From a checkpoint of a small image FSQ autoencoder: encoder norm layernorm, encoder depths [3, 6, 3].
Rows from block 9 of the encoder of a small image FSQ autoencoder, named by matrix and row number. Rows with one number within an expert belong to one neuron, the router's apart. Each number is 128 + 32 x the weight over its row's rms, rounded and kept within 0 to 255. All counts start at 0. Numbers have three digits each.
Before each expert's rows are labels from the 100 images, of 14976, where the router gives the expert most weight on average: "peak at" is the part of the image that holds the peak. Only what is clearly more common there than usual is listed. The data: photos of plants, animals and fungi (iNaturalist). In brackets: how many of the 100, against the usual share in percent.
# router: router (encoder.blocks.9.mlp.router.weight, 32x256), inputs 0-255
# up: expert up (encoder.blocks.9.mlp.up, 32x256x256), inputs 0-255
# down: expert down (encoder.blocks.9.mlp.down, 32x256x256, transposed), outputs 0-255

# expert 18
peak at: top left (81 vs 11.1)
router.18:190136109096118110121119120082151148129120130165166140107120119096116141136129118146113205133145132133157204110114088162132092111165050092140106110171034116070146089130139128208130138112129125158108140132107096168089107116144091115143109104065086144135126054139081136163155138100074103085163138128147124121102196129211200100098196089148110121121148123095123108109196108159092130121166122107177109097108120130136182067102103144080161091176103113126102141156138121120105138068105129094080126077133057081164072107099069105119144134054153081101133135172055148153177135114131127161071093118097159104094139118179138135107102085183129135143123122096075135080120080167150109096075152163127143199143135142135090120110197108104111089084123131129141123159111109093143132123139112
up.1:130117047138116113168129131127145151203139034149119109146075110141113154131129111140090121112097161159148110138115184182134135112099125127147127127148149145163139110127060107121157186106139121136070150144130129136068147098119121097076137133110092130159101148072109097140109121096152147100151161126117126121160100160075202091143120125110219155120134111135165107147151150119150154115207098137150072097177045137152112132117171145195144062108090111166125097172083157080131145201111140154110125148088073191141093098079082127124101148107135134105169165155121108112084106127108139100120109132158150068116150163115123102110091139169134176101125120141090129125200082135140064087118142109124136095113143120130166161116113106092057056126118120062184100183085076134104196113067168
down.1:072085155155172094060120096137124141065120119131137172138091112124142113083164103129047139127110155122093141118116121152178115064178145166097138171138119069123171145114169080155140110131104066189113155209124158181099147196138113114128128102155116179155122142087120152155115114132120098085182134114119119132147118132124109120118141161114101197103111191133201180129150111164135125130094138123144136143098255147144073149147118086127128089179133139137158114084172199111165183191113107118142099116137144125146133148162080082130165099109122146134160147150081089161097135161129169115116127130115118168099163131180109104145111155077145130179159091152109094157153165121144178147119090136164121118109144179109137163136171117162156186087149124208096168142123163169084119172126075
up.2:105078116104125152130079116134128098138110159115121149174144112141120120138160115154123157109149211160128167038088046120155073086118111146132100162232130137131120130100128181136170101134147130106114128084079132152107125128111132116077100110068122180157139170151140181144088099125085122114185147157163073112145173116172178123125136078137147092118201181071152119133120048126136104154144180163125133142085116124139106118112050119106099099202154165137155099167178125082098073116097126108150164114108167088100213122099124195124133183159166098124146144139157125097140122113119102189123148105097140120121073122105133093113156095171099162072079122137165077133124119128089153063140105107143139081143154138151098160110167096147176146113106114160105147157171145091214128139119120
down.2:129095125085123142156138125104168148114144122096158114155119161151178112113161156153181104121135167187123131088130061106143153126114128105131141125089144139066127119152091129116134158179125209124122065125102120091111167077096117139156101120160156070153179130075067103172106156099146126153132114111090110156128049168129120178174160106106085142179068123078118113132165132123168149141161075155187126097147166104179073129109065097087158133134161168188139123176149155141105121127149115146149094166095146128131134126142146134124156138174173140121183149145104172083206081105131158146211166104114120071163189124088181208158145151145170120132138162158138116055073121082148064119107117166089137112090167135062183099125127150120108129165151094105142183075124099143111111098106149

# expert 15
peak at: top left (68 vs 11.1)
router.15:083106101132123124151116111180159138127077110122121134141068185122112108133117125123106115089119105069158112156139105147105150088053161158105133117108091089097161100132132125110214128112136083164057128098146148104117116139126088075094142112044128139096118142100120133114135109211103133131156083134151140160176134139144179098166209111140092124085079134125089126134103171084144097109088126099123123139081115118163077120138117141125110128075076065130100099082146124110106092092078109145067072114155077106082143106115105024161167112113114080105108117114156088168122105063145118106121053109183112100092103132188146124079108088096087151103124129110104173096077173149093163064114105106084129148106124125135093140155171067115143088120130098099084137126072103157137118089056083
up.1:108098120117151147107163114135144160098125072147085066114118236119124196145173165116164116105132129119084129127153087141171124066131145101152074153137136108112157135116107103111145120155116132108092129149098100166145143170118101103145115100134139164145130178181117099146125149121113146153144116093151119122163131080120180134132213164150170103101118083107106122068029109107100113139147110157158116140137181114171142085092195140096116109114136130118169113182139111226142119128095165098186087181132099150127113128122138060144097149100086222103094146042135126130160165142116076153131116162105121109144073103115106185118121097141149130080080154178114127123039094152165170135095161140143086129187145127157147095081140162147069123190099094141140142096186120166108085121143102
down.1:074100123140155107172166139169093096097060135169129101117142138117173141165100180167185125094169172088143131153100151135142167169145128101131122122170081112108163089117119187136149086145094115093136165147142131105175147132163137100182094113145157097147127105126139175168163078103106147129103135192000106179114124128135104139162088133083157145095139068118063105121165088101134084178122147229070157119144092156164189137119096124115137087085093126154158105146082149074155119135143103129140136107135131128144090108172195160205183158149070142100099113131139127102168127153132102115149166080121091120147123126122111161079134184130152065126123150112146111167111094077139124139089120084152174126153102147114078114122109131138163204096112163111143130183136078104123087078109114
up.2:107150125126153125116169111109162113135110151144113081144073146094160125119089165128127098144152093152081086040118161114067177076176112230108131129147131119120145135133180144182083180163092123164185127096120137149138106100144188156182108079170149124140155122134084142114151075104080172087098133086158135170098164098157139087114133140039110124106076154145132127124189132136177139124121121133166101146122099075122079132113165153103096139152086123138158129142130101193116138126159128121132120093194152036109094170127111089112123114099154139134116147088134129142182155156167138080151159129110127071113082144171136103084090132147120145105153129109113132109042153145105170172114138167118138119124158156091097160090143112191106040143123141141153174143223065195150126087139137
down.2:177115099076115148123116152130182127136101159125075125101084069124087158149098117101073103094110065162154131145129103133133114110103142110116136036096105151111119097144092120137192162170162130176155104110170138144136126112179148162186120146139152142149086103118115109108133075143141108089194130091174094107143117101137113133216109118124156156112156116099139113096088158145105113137175118159173106131126124095165176079122140090179136062087130095148116126142099090200108124103131128130072152140174101107121130190181144197112166173100072127143140158129109095113161158141052118147158156088141076197170069173097117119090217143178059095107131103153103168150083105125084128164123161113136181103084111103169154124148172131125165155092125137059131112113135191139149143144075090

# expert 16
peak at: top left (29 vs 11.1)
router.16:114103159112154104104110112119172148128136158147138076123129166118100150078165071135128159078131108094128146096116099109080138191107113140123101122166138083076163099118142145138226105108162139158143103092091104112140189106117037199123115212077121168100167099158146111123133147096118134149145095110141135208104110179107140168151078149112134106136160173144172153134151188178128106143087136129216150134085146087110067165126117166096128129116150096128123062133156152132119143151123133063107087165121150130213146057117130105132114124096140189158144120110108130147102101094120119137092100133142119136195125156090124148117166126156141140182157095176193163170069116145136122174158117117110183219187164128107129140101172115172155087106095158138189139141174158122104139094144124
up.0:128171094104102110151139130133178104142064116148177091133134088094143122085081128033086095158140111139095182135140144126088159103093129149190104195155057140132185174148065155130077073161113148134139171168091120127113150153132133093105115119106160132105134162135123142100135053118180128122171154115138124109144070145209133133173135113128099128102105128178157120130147128118116094121122108115118191111135087178148164167089109125137120100106132100144120156174114066060133181110103128128101106190120113150101116125109161119123097085161106162138175140142119167146087125088096085043122093177106169144163135145163115149176144067124132163120147113143138096137131056147112170197078192179115115115169121146113156141159102104167127129160126167137129107229129100216171148091108145
down.0:090133165168160105088120068101141114099094152109187148085097112107112149111120088065140111124175101123135146146123118152147147116143120117081071149144183094162135145162138130158116118097131052107079139125188158134168129162074129098112088126102130160125092153148194167081078105107129129135089120130166145133177070145136128134088140180126092120155154126185105137144116159116080127114104153104138113145147150091085128156114095134133128085117137087098086171065129134102174139131142147147091129078113115086123107102148129092048159146143132168151077074180125099138071166140128149161155097141155124138156091128132123085125185079144105117074162064108106115158144141164093170165164096060047126113099131094160110158219112090093157187115170133136119144146204174210168195172143171
up.1:164168161086081072174138149093180104168129141103094117142208092111112132129172131126134162100126147055091082083161157092124138181095068147067118107126121124124091123128176096125157152121120143089161127112154149133097201129154109155100103146103096133097139105107152082114126184128124076103120119126132120173140151117184154169159102116178185220135186130096115115119204106135115150158095197113119099117115106082082115116147083176150144164145142141179125000110174131090152110129144109104148126101141149086126192066142141102109153110104134109118074162075131161090126106087150142128124080124135119157095098135080147132118137159113083103242127115118138127115164123092101151111151162055108159087114171096147122099082161086114156119088128176156114108115142114149118104104158120
down.1:147118100133065141150186108116143138131151143156087097140117096181217140129121074139152137098136104157091133060138159132139138099101153141162151113147095107088096126097164146162071141099103137108139148140135128161156098118111160093138155079092078204125137152148171119161147161121177104141151125158202122223122142178196093129123174098069118161170119132113103090183050103149203128084141069041107145167111149168106116129130146113138110114154148154125063124079157157123184109160084154121176113173154100128156175161170149133138091102082139108099148102076123119100132127117117145191104189177091146070093124145100107143131112111128096173089046168134164091125144122151125148123105139175157115191111156160091117113081183168131117169137150129164135134165115087081108136140114141

# expert 3
peak at: top left (53 vs 11.1)
router.3:128163139118153159142126135191108137117115142137123103104102172144102167119157071132123182107105104101090083098104126084103083162149178151124098144116115067095175116125117109122197159119125113166121085088106209136109147101119138114149103230132133157124183148155110155130149179134112135138128120143118100194117107149132113145142164155162158144144192099135114116127150133136098122156069162112145144087126187064097129075151132165181115125131118110080149061084126120129097147080067118128086144162100116153111050049114105086165148162092104155109146110103055137150094162125195145108165047121079118131116120095164077146098141139090141173121110111156076132132158048121121100119088173105115152101184152111110117147101091117143124111058134111107175159131119229114109162154115198
up.0:107119142087138096121101176138172165061094069071101121121135157124193148153149102076120142105090153167109177101058134098201111101175221149142126186170162118160161119118139171127190184170151115152181185098124139097135128122161077133211122142130118137119135164144090115089137104102106101113104090089132166133080127197098125105141098155158128166179110071086116177122119173150116124162105119141144156173120135156129142120149176178161121153137170085147131136104122123203138150174157125099118109102192176157111130076100110131179097089179100152121120176112104132126140118179138132151169145172097122093157096110098122117131134129139144162073102136119124137140038154110182126148157088158122187156132031143109154181140073114210145112121099097135116127134145113144133137141144140
down.0:122065140168140114103108145150123098115105150155075147123067080114148169127120149163085106078164117103131109125114104118106110172133145153216150135127092142136096076127110112094159158123143142093129134062095160182144143150158171120159166126159170131222067131173087120036109103136152144162153119057122142099083150072121127115127189115108174117122168123097137050105089157158162129113129124092104150150158093112131110106100150132122114097127077113176122084077083094136112068103039136166014097109174134157120112177159110127138143148128130103063083140117177142090107135113157123112149128117088110167153135147154089089081164125131099098136159111135110177156125088144104091069099153073128144117064117163150111189127142155119181173120114127153106131066099145167075129108131105
up.1:104192116169105113148139103154170112107047119149094157152122174106188130109120102138144102130120164135111168093120173137101138081142140134143139184105197105137150159135110080091137108125146092107160131104184103102135105126088141144155102098072099049112159133149099141134095162063095116133151113064107127137115136129084116138154183147131120104124087171090175143177116103106111117195132180102133131101154152176143125097084139177160104138119100177177115146117087136177164111110164082077182123136112104088146068136101153160088185120080139169154199109151149104150112097168111101138100092161165079169079132201126062196103164099189127100058109169169137104091125176153136117154125050158078097113136144108047108118156138128189142134104162129145147121174134097151103131152147096
down.1:121114145103173158103111127121084162114084163144172112071095069098118117133008100150144128092084149145139103181145117119151146122099088121130122137126101165114137118092155162164171065147184143089123127123108060140163150141106104106171168164174150156142126125194143127215138137129107158131137165081167069163145077081099097076140151109136127158139143109178131118130086134161137121157127092153149155124127092155106171086134123100153144168094104115168096137152108102144112103086148104104131150128118128132162070127213151174109160252116055068100109146118139111096128110111131165180133142146163142154110114155102158143076131126118117187138167121129077132110065136116082151153094193109189147111112133112210150081178112120092117135076136144197162140146178159139108139133113114

# expert 8
peak at: bottom right (43 vs 11.1); top right (28 vs 11.1)
router.8:054149101130142103162118154138093129123115127080186080138069163096080110125140185158143154117131108115144124073193115120109104104163168111108151156144077129126089104114176143141188079119127142107089148180138103124128131124139132147071147123030150122091180167162136153147111103210155142134147138135151100148069121154141138101103080076087130172136115140138110145173138116050135090146158097122091123167106159134097126180138148209144131089213168255127154094157152136124160134108103083162095178131160127154123125180134126154120175117165133098110117073120181136083149101128164090125090100121145149135123135128136105137070101086072136131137152084126079148100152170107128167151152100144143130243117133122154127146096115148121113122145196152116069132143107121126143170152101114
up.1:154166143105064097091109175112096131161176118084144166165144149109058162103130131160130168180137116110156142122142155087133151114089140156123123083131043135113067068142191131173124114167100150080155112107168121104124130144092186170110130138068099098114089125169146110090105080123147124130107150122087100146073106146159109075171122155098107105186126139116173150156089168184130139101086129156130067178123104086152140131178107096104111180142144136114125075144175138084148127108107191171140094094136178145133148142111110101143145099133191169119132172102114121104078129113112149069135145122153122176111075195093137097166119092138063084219130118135163084088147145138079113206129148138141174135134151152167132159152113086226122119118171118131181133129126170159127151092175172
down.1:103155162119139152121152048111174159133135083134068116039117165184155146143107136125056077119152131159120140102083112066084171140104107147137081136062179083110126158142177118138152172076121108106161088115111153143131128171101134134071132128145116077088090109106109172139120145120151153150183143154168135121124125128173150091116143161133146112141078181150055127092145116154109126131194110181126144133113144111148134119104195151112154135136135132113107149122141114076165128126230218134103099130067152137096194096068065143133116136121134139103135059161059127173063111106149131176099136137115148155157130091160145102130126074151138137092121096092140139137078174157115112127130142123142121144036063122100135142142116116087157069157158133112128154123153139172154178194099172
up.2:135210122168131110138103102078080145127120124077155086100144165087069141110086143130158127202116089066159145142165180126126159138139109109216104116171118155109103129140240156112135084159115137111101097168148157105104124132135191124107150129078125130128171096140100158141151117139158156130120124091113129156161073147095147080075127134142147101115144178119095098096158134122119143167101092107078157136131098120111111140125032096177159101147108108098110052140160150148128155125109218139123160133127153128105191128154114150093065156101097096094111141125107173158093089100117162024132095125174133111136117155151170099108150098131120076204138116116139148139102174073092116172140162128104152117102117144074125127194170109134159125102204117055132103122120133157127137163165176
down.2:154133145124093163147103083121130122167112093107130128114103143154131103125115126096124107241094101150170167112157197150142143106104126084118129108131154079123087103139167124137121131160095193081135065110145166109117134127116123082121133121111101056097141142096143170126141148095100133139184097116167150087106165104181145093142149143202141111127139158126128118183105153146140123077163078204162079071110119157119100149128179158092163146174152131123089132100119052110130188102162163102102162123108194156156130082063061097111121125108073085073158124161049115094055119077136120160135139083109185120099148184168123054125159134170175197073118121112097109121158176121138167099122155186159143133090118154133139170143156076103133118149174120128131137121131098104134098121128189

# expert 14
peak at: top right (54 vs 11.1)
router.14:138149120133160164134123116108152139127201140135163092148134065084126101138129149167146178123096123139081178148161173108141144115170117057116127119115096144168112135121121116180085122112170125091172124104109089162187093072109146084144117144144090126113132206135137124131116115133137138180152109166176142078109069146128058132129104138077156167195191154086203102100134142208140148107120122141140131050145087091109160121079120158098096117151078166127157164087175120172141111158119154129083120182146118095163138122194120158154099108140129201139090118081112112100066108128116143109188139113162140133228126118080135134169133130197141170076139100119150128119135013063122131076108125137153178131146139123078146136100156124118186156123112134112116146099119172092145096127099150
up.1:176091137097098118115119116121128119120082138076127090132175080162099096125171179099153117190082116106134129111122091167161130123085152109163122087173146117109169079168108184124157097057127160152093246090109135140099112156173136154117133109180137046145113137133111081087147162068149135152071154115110125115125175173120142111130194208082120101131089149160151132134123109102142068115140153192197143148139098160178101147106131107190130139125111136140163144161161112145164109127133151130142151120091197148072161126150147089079145111165129139135091117121089119100145147110139106106091132126120089155100086125175097179077109183112208072135085121175163151127139149082195110068156108141167094087034139130132106160163128122106096179118137117170146125150125117142130165099134119
down.1:118105135137128134135140110189113217132162087077115089147097130114056125125066151096155125139110099182092159120170141115082131161068108096112115143117070146081167212132179135115142145115188150096101096159140137099148139117088105111085165157147082168106172098123135148148117055115094121106105133098072091136152059134115161101084120189144144127116124091153163167129146131128132066117150131174115113173081145163106122129130062116126147109170174095107126122135104134177142136077131158118137121048111143112125187162102142178175127126087057138091074129075123166191179108108148117145165069058101111114131127159112156156078134138111123137130119162024114106160168153135175126161148158137118095109122146160118141130064093133125140097142109184098113188130121115060123150182129164
up.2:153131105138150097114168118123141097115135138064146155115115116142080151120169152135158113164140164130103157038137102125143093131140113133090147160083145129136159123155156070137097096146150108121142134135052087135104136167127142144101092165186171114147111109159064069208111161093128132186129174128120112123051180175122110164130140116068154131154141157145164113124134140150183145130098169131126147090117112136121078119080066072155123155142175172061133158120163152065138114172100117183142122036168120154034121163128119131058109154121139073123062187128160130210136176143121129126179165172078078066141163129165107120175138097122101174124148154155125092114147138118139101187150053176127157129096141113112126079166155098121128089094124115125155131151157134090117138134166101
down.2:138122129134194071174119079124143091140176121109137129069104126107134094114080178158117196170119136136108107121168075126113133178106156122162190129145120166146081145129157165113199221140142086108103103116109112069130080112128068153209135104095129133109129152162142168171149181068129134211149069117082105162072115148118127119084108125144111075087072110145112133157091177128147109155139140109140076137084098141107149120126121116135147127173124124093129120135174171137112094139133120125145112159127117092173129101158136163136116130092106102088183139157094143119142125157130068094184092185167158128112148097120174159065148141130113125102099063105115117123156157202055130125078130157127103099041075106162144071096111184119128117169151089136134118131110117054173122065129118

# expert 27
peak at: top left (47 vs 11.1); top right (38 vs 11.1)
router.27:137176083154164136137118119196142154121144102080110131141062126090160130094130061097129168109152133058047090138094110192132108097106130164100117127088112071046188145111131121053143112129154110207132108151116147124199110103104141169121123161151125116118128141105110125085125109103124104189120144169142085136109141064094148149115173148150167115151059158179112129184157038129146129149112186096146157121150167104118141046128096124167111152127148084078101121103181123110133090129127111172113096085168122107129141103147105133098105162152118024120150087073115128117149113188105125119111166100110121082107107113153110139149127158119132100131114110143126087101117115152086094085102140121110094101105029152125160084138161130160149145170110101080150117102104081157101088132046111
up.1:045100142100125097087108169138101096066045121139109113129195091128160104116101116131105058132089124175126120121152115138149139081167088105198194125137134153022160061127083129134080117069094157118131146130117051166149130124162142123095154172102170072122082074105141086117190175059128135156166094094105113123153129160046108111132156127093099139091100107066134151090192137124104098072069136106139101109166207113108136136091130117155157140142115145094152105137150149213154124147159158087183146170053161137132109179151179097127164148157132115131165116122171155134142176178115110113130125153125082104119109125126146144124126088098123109138113121135104133115151132152169104142165088107104113133161131081115146137114178144123187113122121128121115126119182064112100113094107138
down.1:149122113179143097151156165125106121150125140150089111158112084139159134102115179138108082121208092142122083120134131100088126152124133083144143134156074133096154138108089110116115193146180193174086084122130134105146105151141066139115115124121154086113166098112066094069125124137113151124146107135086119129122124118133145101150097144150139162092123104084112151097184150120162121154128144225151058133118093114110185149142102155209121123083080141115139109113097086118110133085138098127084125114138124121096080133104045141152154112203096124142130147160157118177147149151102123186110096042118066116089127071076087154137114141086160163163157101078097175172179150125119161151103151124088141166239160129083161111125105054146115145126104190099156127145096148174086179153168088
up.2:161090122160142154126075170112170106074199115115144178153117123118086126086057115182161090139080131092161188140152117114160123085152078132111107147139101121114172109175112087152049091171116112190053096133131141146129116117136163121099156143192051087094101125140134137104139169155166120142144101182121121064095113098155133155142117163074102170100138060141134180138157122123112154090150117178117146142094158135124091104117055148137099128124110131083136127172171073118104111088125182104083192123132106148116151197119132117132111136174147173138137151164120167111120129069214159169119118118136146117151120124109095168130061119115114121164112088120089090162092123085138143091140168161148078096100107089121077145069081126163142165066094129162199075115168153101136145126105157
down.2:123144133149145109160106107182142139103157121155122091179148191136113103084118156116151162157202189205100136176146092116122193181090084174104101115195119134066168173192113163136153133176031146118129077108152137134126108084086113139145140162120180149113102110061152124156108077128115125090144155184082139125131135095060134176107123149150163128170158084071151106158196091158152136086141156182109093166161146135187102170168132111152121180123125151146113136132067170186136164151098106086153117111080138092131150144119137148152129162138117128184141136136131150146109105079120114189151112108093177152135159125123176133140105137091099150139110140152116151104128069136098099099091131101157190066044097127074140086112160144111153118095140132144057082136092100102140132147151122

# expert 19
peak at: top left (43 vs 11.1)
router.19:147118159194115101146135113158138159105135136146153168135074107074107085095145141101105060065155105146096168172139125125093129198217057104130115144123096112105117108108093153153094084138145141129130140110107186111109118178164153075130157104101108143105056065091091131142126098117116136096108085152108134175147189129141153113151091100108136131142106143151159072114170061157111126126147115119141150088136127122173145089142079142169131133148086141115061128133163107101087108102083151123088120098168090122113117080140166127108134155074129067076130159157111099159195125161079094106142115123232149085099121147158142093126111129169153113148121067148143085110096053117110139073074131126119112160121119117149098158107194090043171080109168057150109114130111103135160115207121140
up.1:114141103127136101107149127128126137133102108125142079170093167133145187146110083100136123116105139168110137161127068132164114128129124108106085140122102131136149150173156132161115101127130169161136157104152190102109101166083123122081126126142125124044132144098123058104157123107089147114158140107160153156099088146090110120116130087099199159123112074144179106110155112102128084154200158136197104101111119189101199118096169152147128154149144201134171158157107158163190089144137152094145105165134073143126089121104083144105133163168085108121146162114119133085168141088138133119103218184192139067125116107126138131112102117126180139072137143154118148194157086075100105074149111162167087076154145185113075112160111073102076052178052058092101171158161105174156145139125130
down.1:091121164129147087103133132090100155127133167127179147130145147148085142113129158112082078105093118108140148142104150169127142176129101102065090127125124109105118165131084108123106127150154104139069178171157148188179200148125139056154121117102178145124088150157162151107137118145134166110108178157127151157163063132079097110177089135166100141033117122148158110070093126127128111196098122148125132180151146106068133182148053152145096112144151106147130110115111171220147081113121070111133147088099116055118099116200124157179187111117096147157126089148173098170098161116126104143089111136106156127099168097099070173120138063099096092114147103080103123163111135167107147164140148065128113121167171081168119124110062141107078097097107142072161131103175121153113156120202133
up.2:165160057050142148127126175143124151117152148080110068131102101103116155130146107123125113118131089114122081104113127174099152185082086166099150101096120120108120150162143158104113051140148123137117186165151123152121134110113123120130076121039112129104108111180140075079102122099142120081157154104128139088152103155183174125132143162160138057123135172133162143113136088136124092133148122111137166144125089162072143110123151118171135157146134181108128130154115164110142116134141118122069091166105113178087076180143098142108139157179060133152183146138149132127075157107162122107141101102139140107127113114102145174141144161154196155108098169166110119101145128179117155087238149148041080056194047130137101091140157105114108134108112059152105139162193110190095158163165077
down.2:157118183122089135112102062118165086093152115083121114121111081083075145095128091088063139135143151148103106148128150091170186142179102169080097173161131127126120118104099131118075171091111067153140123148150255104126093175143142130104087111134131154150113145157116136125200153180076122131181102118181160121188150133199115148114148170080086115123175135202111158120131098161085122118129156108135106095111134047110109093137120157108153187139129161108109153133141114146118118168113142117136077138146084127102078135203069095144156067147183149147107097138146088172092130115078128149172107099163171134184118109152132133147163057122033124119164091150091134111096130140081147105147132091139140164133189172101138133113146091141117094115142137135124125090162161156103177125114154

# expert 31
peak at: top left (64 vs 11.1)
router.31:116162125166155142093105148132142179134158114126097162143142079097096112059115156120150135106121168101034129117154114200113133089104083150077115130144147145139134108130066126118184138099122120118120178146097112098092126132156138134105127160125134116124145106144137164173117081128094109108185115082124147154154151131097149079168124098151137183133125101117124176161167133116139095092145125115102134125137142092132145112159087166062149144156130112129118135193125142108094096186145142153080085040085122099125162178133070147113065113099149109163171187159196140124111085122095106126169091095001179137162086078158146119144148123126135123141104053191096105135168137107183099132074123145096160130153028104085131119146075155171060111194146065125118147135110113101161128130087126
up.1:078112152111107112157141161127075170126143095147118078143128146137156150141112133142092108123096132128154139112108153163115112141122100097219158085088119164133127132118143154033104184137105115150091124102141140125176124163145159108157121180105131134184132089147140172149091090111094135049126064127143132153147192101129198119206134116129099140147127165234145224115101150120128116134128089120183089120168110116135127154175169106121092186103130137103127111173110117126176154110194143131128085165107154138144066136138122116097136112178129106093138117161144124105095147092090089161171125100131146092141151071097087122153165108099064077097102118116114137093138161146154104104173159123159102102222108126127126113114098069068172073076166109119035098077129089139106124099117097
down.1:056160165162170142087140104078122145173132135128170142135113113115159116118134122115135147121184189148102164152139172122165095150194112108117144093111133126178133166156130137121135145096166095106176138149211129061075101159160096119101184122130132169169105147055176099129103136123154114120129080095060187183186153134182107121111128154085077118126106129175143155126148137112134157146121150181096085152133110137135156171139113150117122153073215119139107119113126111100128116135148092092123121118071120125074123120161156096162106135137095168093139090168113066102089129159131150092147151123198157051092092113130197075163100137168126176116109140148120094146169179165152109086187107183133091149152146147091149181122084096167067128115161152078100136179167110176058092128155121
up.2:074122132151163162135129193151122157131102130102081167162069139096118152116147122147133141147104123180163155087082160137124166133150118137121126164112134051102135113153114103108146102141187146178115121075112127157070104130140100099194131116127140118134147146114103160136127166116141109120120151082154075098084121116115148135135136102122097107117091179086112114085152079119138184114140121144127143154076175167170104102120117139158115113194100132147163151091135118125119113123135031096108150065178160104139122113084100152139110056105125114175185206104130111124100091195157158101052163148069096175108121176172145108090129145148150250083110171144166083130091132083130101118177095145098134133081073156126137156119067097198111173112060120157136152162151105123158069134178137
down.2:137065143133171114081166088141057031139087161148138116092179114062070154101117146105078116038174106131138078140087105075075115110142158135170151151144133145103080150185103116121195142143133120131085164115131146138153176106139161099148076160125154141091095084101105122056139037120106179103084150114099153130063071103076129114143126142141113159120124108105085109134134141169135129153106130170124120191123104114137113106159098107189073133084124124175099117181159176170104079145132101181172138112187098152134113076163140139184160157127132124125097104132120165175129121143146150112136132112119134132118087097096123144083156122175102081172171098105132175164109073125123132118144074127107171105126089083104120069125100114123127158100123130123128098114143189130116218102147156

# expert 2
peak at: top left (42 vs 11.1); top right (35 vs 11.1)
router.2:127084149137135130101151166113120122137134118165195162152148101140161098144083127173127162076140133243117155128168130112141079139162065038162134140056094155107133159131132155153168160150100116114114118099136170083173119114138165089174122160104203123134099113124118127139131129110132195098123093139119138157144130134120134095107138119136130108101208085133144126106111146100123125081211096134135138128196162096098161085144063102119098139145118133118108162180126131182111146193142122124105188159191153171113088168088186127210072130212153069139133127168094106146100146202176128086139159136124156121119126091128102127099130127114085210182132107122136199106125168091088124084137118126145141106127170158100140130136132142060116137133117147100105106079053158134098126132113140
up.0:098132109150132107129178112058135143113113138097136119118139154111118148080208146116078087130171074142085127109190126165163176154108161141077131066102143097120146160120127205115128116107081079112199171128090102095105156066124092092135069116106157162153092127126135148160126107141090159145130154166079103151112165128218129144111101080108212069139114139136199168154157121119094152093098154149174110139082183063156077109103053109136095100128163158101133094165096141100183114146136088155122108060146154057169110090101125108089139140195212104110128113101171128141044131120154158117122135120101111132080128176136123170130114107177116130150138151133173136134147121122159112126116147123135080111106101150140099099093114131138199122146076098069130132169148145126138110166161146
down.0:182196066059101165116167112125109126157159108113167138169078096122155123139098164156181127101088114129146098071150118109114202110082102128156177153136129169127092160133166140150126138084108159178104111149095179129146162120155159149066106100137146152148145172119084197165090129087158108162173152117106103144166193093193146100125167098094120123116155116114178112127146114154126136171105062078133151170106100174152128130153183105127128114134189169191074064142129114072102161135141117118138138172166121148107126114148138111131108099022102091118153107118092094125100155118085120132114090145131114141138100136150114140128186112149094118153089142130096142161135170094122110133169138209166113194047056133135128164120155127091159098104109116166098147050168118069100095128090106
up.1:152175108111122146097162122098151149152126082113176094131125095122114062127089124123149142109128178157166175166092176139175112136088104117113145109115032188101066113136124172066109130146078142098133146129185133084113179173126137103055124178116131080105134139185114104164134064149124153142127083166139095120135148097194122113150149152197141063140184178111133123089130085053147120081191126148098121156134112051141062161110087138128105152137134071090132097168140155122116142163068122144127132141142165135111176128111159107127137106187221132108138194098171140144043093119141109099123094153125097129085141104126095127136138096147061105167118114118193093112183143100101103096154142092137094125152166160141175121154136134123161124153130109106090090112059147113113166155127136
down.1:156142127045069140169114127121146146052133134146119135110100165169114142139139068146126162172119116145146164081117140105119126107128121123119106124145120084156110105107138132160102146098091151151178133159100115101124125130068110107118143088092070228223143206139103100175123162099208122143150119152139127094153213123181136139076206153078110119161070221169166114169110092091149112108121066037164118121140125154131111123144165124097140169101127112121104088088153137076152118129152139078115127144087116134145162076139149095089151142100129134119103127114118157121039110186181138172097052168104150070114113129162120143121108091130151149094120160137132135083167127104105125116150099190169089152169181163121140148150156138118130132134117147181122088129120107130146083117096100